config.yaml
dataset: "acted Russian speech (Dusha)"
train_examples: 26041
input: "log_mel"
num_classes: 4
norm: "batchnorm"
loss: "cross_entropy"
optimizer: "soap"
beta2: 0.999
merge_dims: false
final_lr_fraction: 0
Rows from block 2 of a small sound classifier, named by matrix and row number. Rows with one number belong to one channel. Each number is 500 + 40 x the weight over its row's rms, rounded and kept within 0 to 999. All counts start at 0. Numbers have three digits each.
After each channel's rows are labels from the 100 clips, of 14976, where the channel reaches its highest value: "strongest on" is what is common among them. Only what is clearly more common there than usual is listed. The data: acted Russian speech (Dusha).
# convs0: first 3x3 conv (model.blocks.2.convs.0.weight, 96x96x3x3, each kernel summed), inputs 0-95
# convs1: second 3x3 conv (model.blocks.2.convs.1.weight, 96x96x3x3, transposed, each kernel summed), outputs 0-95

convs0.67:487532500523472500491464512559553552592408552552467518443469463490550499505483422493485534526515546488502496478496557506473466528559464468486468467485514454476435469533570536481489501491474523495423458454450440551480457461522486556462507555537514554438558480535499522525574535537409516566
convs1.67:467475522518526596636482481429495503502479480540491547516477463533449588535471525529546556506473540464552452516498453485514424474452514554432462510494506522495469518514473537514433469446459472467518492479451439504495491563506499540493516481466489607494470456519510493579455494526488539563
strongest on: emotion: positive

convs0.87:426568506449463458505431478448544519484469448482520462454511523486536495515482489465490540456474473550460467521562493585470492487530539474444500442513490582473441447525436488467516510452450545447464508507494472465573509514524433532548531465478577520535406495501467469547510517497480457596
convs1.87:543481479486470509483530474487475575461449564507423518495528484438541516477457445506485486511516469508511453453563549500444529525507516560566511452525488507527514528476531556458500467525459550532540520491507462501477540444502564526546495526518485460471520446408547486545623420508614476512
strongest on: emotion: angry

convs0.40:440515417459522419509480526431592495530446550534539536490478479533527520499571478507467489566471538454537444529452555481483520503463454525449494476544498542523491494520463488500481494423462515506516516429504487492470471566503509544474503384474477583530609540552483491532479488494496482460
convs1.40:469566477489500524479475457501505557465449542428499573512537483470528508466473515539486495530565488529597420466556534447489430555553490477498563477463471436459513485553524470460476525522412530468510543526526533521530494426415495481543501538464477443483471478499430492500496468419561518489
strongest on: emotion: angry

convs0.64:427573505513537506542511466507577471431492443465517470539530506443471503490488470500433547482494483502572530417524484452512517475509508459506490503494463458445419629475532533462477485504457487471546512515484505432541498505561491518480432459558489478550493476586479566443537558524460491522
convs1.64:536455501463504493557436606591485516464506508511488464493446491512515601475490542507541537466493480496481512460548519516558594550485509515546540464542537507548494472440539475540532492507522500511428561468486482484441539511512584409547432510548521489527479561497479547490524544554485465466
strongest on: emotion: positive

convs0.1:507476552449557531502529521431516427436463539504523505438529467475548522514557495453553510502512542457491501537503463493448451521553517519467450522386463488503468512483473552514446545536486495522517519463531518443497482471540637491508424498553511525480540469491462468460518576585511536474
convs1.1:593491568427528466515584502518530455546494515509473450504551481492423524491454529495424539484455474492481470520491509503474553538471558445507444437524515467534471494558526568427450552454575553480505472471565536557503447533430443482478489496416475471459479509465492508471533476504502516491
strongest on: emotion: positive

convs0.20:546565492480472462536459518499560455440403509438478458504522499559506561477548458390502492508493433441540549493483453506488544512531498447570499524527506477520445550471524542463505462535529467518529504520522534517504473552542468546429496490418502580435545512501438458455489567506504492500
convs1.20:485507548453513520487505470542438506460420461458518558501505562410482502393494574481582521445485534452538537439495536483526445498434451539506464520503515502519554533611487481479441423483473492515489512493524465579521454575545517469514482518514495505473518533517513436531475548529484504507
strongest on: emotion: positive; emotion: angry

convs0.38:518483492493442527520529477528520496487466501459493490473487506505528615504537462490532560411486498503527521549482511489526553507489560562540509482413456493504529448532412489499571526506517528513481491437484446467468529432541493533431501405601484538554465442528569476518542548443486472503
convs1.38:405521440505532527517473465470466448528546561460505490519521490468497543492533495437514462495454422483581583550469510441484463577499487500455462486532466510535437492518537492456571476525485567530556535512525517475572599453536454535515495559531484547493514537445429479478532497498475544506
strongest on: emotion: angry

convs0.4:544484530488527462496489496498464487474466444504472474497466534479469528396554445451497536449498492535458464533530534491548347468478540489465498524452526515503492585526459564476486475472547465549464469527460462470523544425538544551452447533438535504570580502506524526541526541504514517502
convs1.4:457536494423532464450450509576490505507444523452401480451480540522518559583499503536504497494485399472470461480517477535494507536495568475526463483508505528474444488466425448484502502522520538444452482463500499526495537524568529501479446532484525485520575503503474450552375442505508482436
strongest on: emotion: positive

convs0.84:543594493457456522463491538469513477509479518459479536555540520461494491484592455572567508547503564445498507525455518422480464506406479409471519479552564457470458508504487476472566507499493500562521529449508476499469473503474490521500502529465555457514612509548525561454534514463450496475
convs1.84:473564398488494490413506501413458504448466508481520464490516469513542451487510463531458577548448427487517483446581530458453517556493499448500529506505442509473561458500438553447537524508485506493503467544539454520544477488532549501532485420483446415485496430446482533474529491550487515481
strongest on: emotion: positive

convs0.59:510530518469459465476491459481445520486478523474503507514460618478473472457518461472483513496558512502544538534541448484494376502466541527506474428509505460359360471481476511458477533522470444498504445489512506521475538541501516432527487480568483492468497501555502453498495554521486515525
convs1.59:448440487504444465526580490451463538498583545479484530560497493472521531507462506601532500525546563532446471454520580525497591493498487487541507447480497461551556462491476461546434470465480539517508572457457444508532490445490548521484568524521466470576500454543523534537493521493451471463
strongest on: emotion: positive

convs0.76:506535443484527468473445485528516428563471538540492480453423544531503519459519456476502546504504523471526577497475508531550466462459396452446498452511530527444481455593532515458487567494517502499572501447474487476510540486417526451490493502445454460554523510554411477498555548505546474524
convs1.76:487489445442488449417475472531446478401460524441505495461484494516561565569468474461468453520476496522580489468462450501546497495486532448542480446511467481544392549513483491504506606471473575506487509514494516475467495474505490432467506549488481517535441486472510451495515523492475608534
strongest on: emotion: positive