From a checkpoint of a small sound classifier: 26041 training examples.
Rows from block 6 of a small sound classifier, named by matrix and row number. Rows with one number belong to one channel. Each number is 128 + 32 x the weight over its row's rms, rounded and kept within 0 to 255. All counts start at 0. Numbers have three digits each.
After each channel's rows are labels from the 100 clips, of 14976, where the channel reaches its highest value: "responds to" is what is common among them. Only what is clearly more common there than usual is listed. The data: acted Russian speech (Dusha). In brackets: how many of the 100.
# convs0: first 3x3 conv, stride 2 (model.blocks.6.convs.0.weight, 208x144x3x3, each kernel summed), inputs 0-71
# convs1: second 3x3 conv (model.blocks.6.convs.1.weight, 208x208x3x3, transposed, each kernel summed), outputs 0-103

convs0.31:123123108132149148169143188102142195175105164133146147127097165144142101112114085108160158172102066078104078117060120158131117097110125120167131126125082114112106126086123126144106209105111108063071166109117153120142
convs1.31:136160135149133144163189099138124124117106089154101170117043071151141134202157124135086167157159118143105125154113111135190181076108142106164110150164119152109133178174106142132153162199210104098121176095157137124124192137142088153104122113097145140139115107151167162141107105140160182172108143088146139127120124
responds to: emotion: sad (65)

convs0.39:108089137157092153078188075143098127131092088172069120121131115122066112069151141145159172090144088146161137084143194077113070093175109124155158093151136151127148131107122114147089144152130116093150197123128163089097
convs1.39:125148145146172123159117102117158106158064178121104096120048116126139144104149084168118177149107157129119157114159117132165143110122122144148130142089112081116116123176200119120107165078116166089110122127098106100162103130143127072117156117084179136104109087102156053111112140161113142217159197134121106101094150
responds to: emotion: neutral (60)

convs0.41:104166175112112123094117147108099169124111166140140157192142119168142103093171119118145092145109066158112194105117176116090152145101085099181132139113169118049096071175201111086111100140099183193142168184133119172092
convs1.41:117129146112096134089110160160140132110137115134116139103110064137140189113114185138158114101124150147141160181055123150072081099166182111168191145158121069135129130053168123086092126160181165160109105163135078131109138130075177111127163164164177136145140102117174116136099096115140174166146160106146107131155153
responds to: emotion: neutral (60)

convs0.203:184136094111078101117133138109134080138121138154164112164058139084056123164151129140095122077061143158126155100090131103136135122119094147100103076110169123161118145131132118058046096127178104185078140146143166159081
convs1.203:101110121106101117129206169112107150153128106081126109049115128103094115155123161162105153098116140156114194144117164120153091170154151160100197182126083109179144094186136088131138120152142149140099153110142059175141107171124133122150154172128055114117157094193161135140090193112106098163094190130136144084152193
responds to: emotion: angry (40)

convs0.178:101187128120107128093159116060128179155120112159107121092121117044060138127180148141146098105131106143116163151175100089129175127098132176090061110091108136093092105120105085150120127093128133120108106117159094135089
convs1.178:137079160139129175156104182101102066148105161119106131140158163109060114120126166144106096122137073154159068101065114095098155114084180155143124143136134142111144157146124121112098142109093146121094173123077183079123146193192156118136094118065210149091131157085147122140201091127112146124099070156157164110124122
responds to: emotion: sad (73)

convs0.35:137115142135135120192177181132085158114064125178041125120125169138131104153150112139115119102125097116129161147212132160104127096113065147117079145108069180122090110140082133086149131075080130166166106104097140142124
convs1.35:135170083158145090090151103123171112105196071152136099100075121103151184142090131137141189141110122143127109164117103090133054097117097174174120144137111142146142157155153109124150121085108126153115134182100113097161133136079116141127142062149126097145106131096206090183178188125090154059118113105152186161109141
responds to: emotion: positive (45)

convs0.151:098123121119110111159152172164153102132075111102102117108139118080136101057189136094112119074129187171154163132148231103147147093079141080180101153132117107148118130115161136071119125148164143150181117093132145125114
convs1.151:090112109088122154153123076103139163135093204127101096139083075114131104130139081129079075113120142168078182149152141137182157191105123132092161112080157130073109117124097144136121118178126126112123125137176151116173175149168120160111086118165145145145094121124051158108081119027162117198144127085099065133102202
responds to: emotion: positive (50)

convs0.140:136096072124172115139077124131124178107106106116119091148121115234169056074144121180155118106090142094170160158153161140181133127077102158073103153088148149123160119117119160174124085117119126111133151168124193117109
convs1.140:160102135137092175091113135064138111139160178124048090052122107126160114113161074156123149082149096127091150133153146130123144211063183116113158125134158104199130142149126012161120057160123127109143168158084126128119155180099076138108180145186055173116182132161098166152128142108144121123160135151121102128182160
responds to: emotion: angry (68)

convs0.38:143121142109093096116167092154082104076213107152108127042150152121141124143098070136153144120110128143185109080136086079145177194113130143036127128159117098129118099119148127159095128094119142143152171081120127083136
convs1.38:139133102175134140083142138135105158162204065112182141153114154148165127096160154120148115118139145142109163108125122136075134137125110171134147121128103108157110157193152124080092112168155145155137172135163210156111100157145119125093155103094133142063147151113085146068178121161185124106049180121118094114167186
responds to: emotion: positive (63)

convs0.42:138062163048094173119090169099097146177130080116135141134083154074087143116206147178160101076115103119079099116103152137118061108161141171127102129176134133132088118128172150131118035135096109113106134136128156080121
convs1.42:113119151138134096098087073136184118200079146107140108157155118142092146065151156088179109138176156101076131168168128111080118094124108142153198142128159112141108164057136049125102154128197162138099153125110154175102100144155165132125082115133110138175119122140169159111123133102127070111132086139131113131060114
responds to: emotion: sad (55)

convs0.147:103128158048087087162101126110136184105183136133142149116148072087175081178148113122104127104117146151131125190193131114118080131144120194128155094140142112173143137133163130139110127100148129125115156074131150151097
convs1.147:095179075076132156162123129123162147126142172160122113164136132102150135119095154140056182162076127052172142078094105092172125167129122156132128167129164105010120128187102192104110114117132169123116136141145171069134099135147113080131108146109102175144129121103110125103133149163114084145149147140197082065132120
responds to: emotion: positive (48)

convs0.92:137161069170112124133159110175107149138144149138157110056166099141078099127143134124108111147107120148183144180131133098105138187105113129118203129116135076101046113138127144099137125134143113159121120184184083091129
convs1.92:139140173119134187073114130115107089113114137068123106188179104142183188120120127116094126117121105135134133070104111177051180119105172158141114076159175149146134095155127053132145133106150127125078213136118181092148125121154167187134119110121100151092121148070105164145193168128101141110114137130085129087114183
responds to: emotion: positive (54)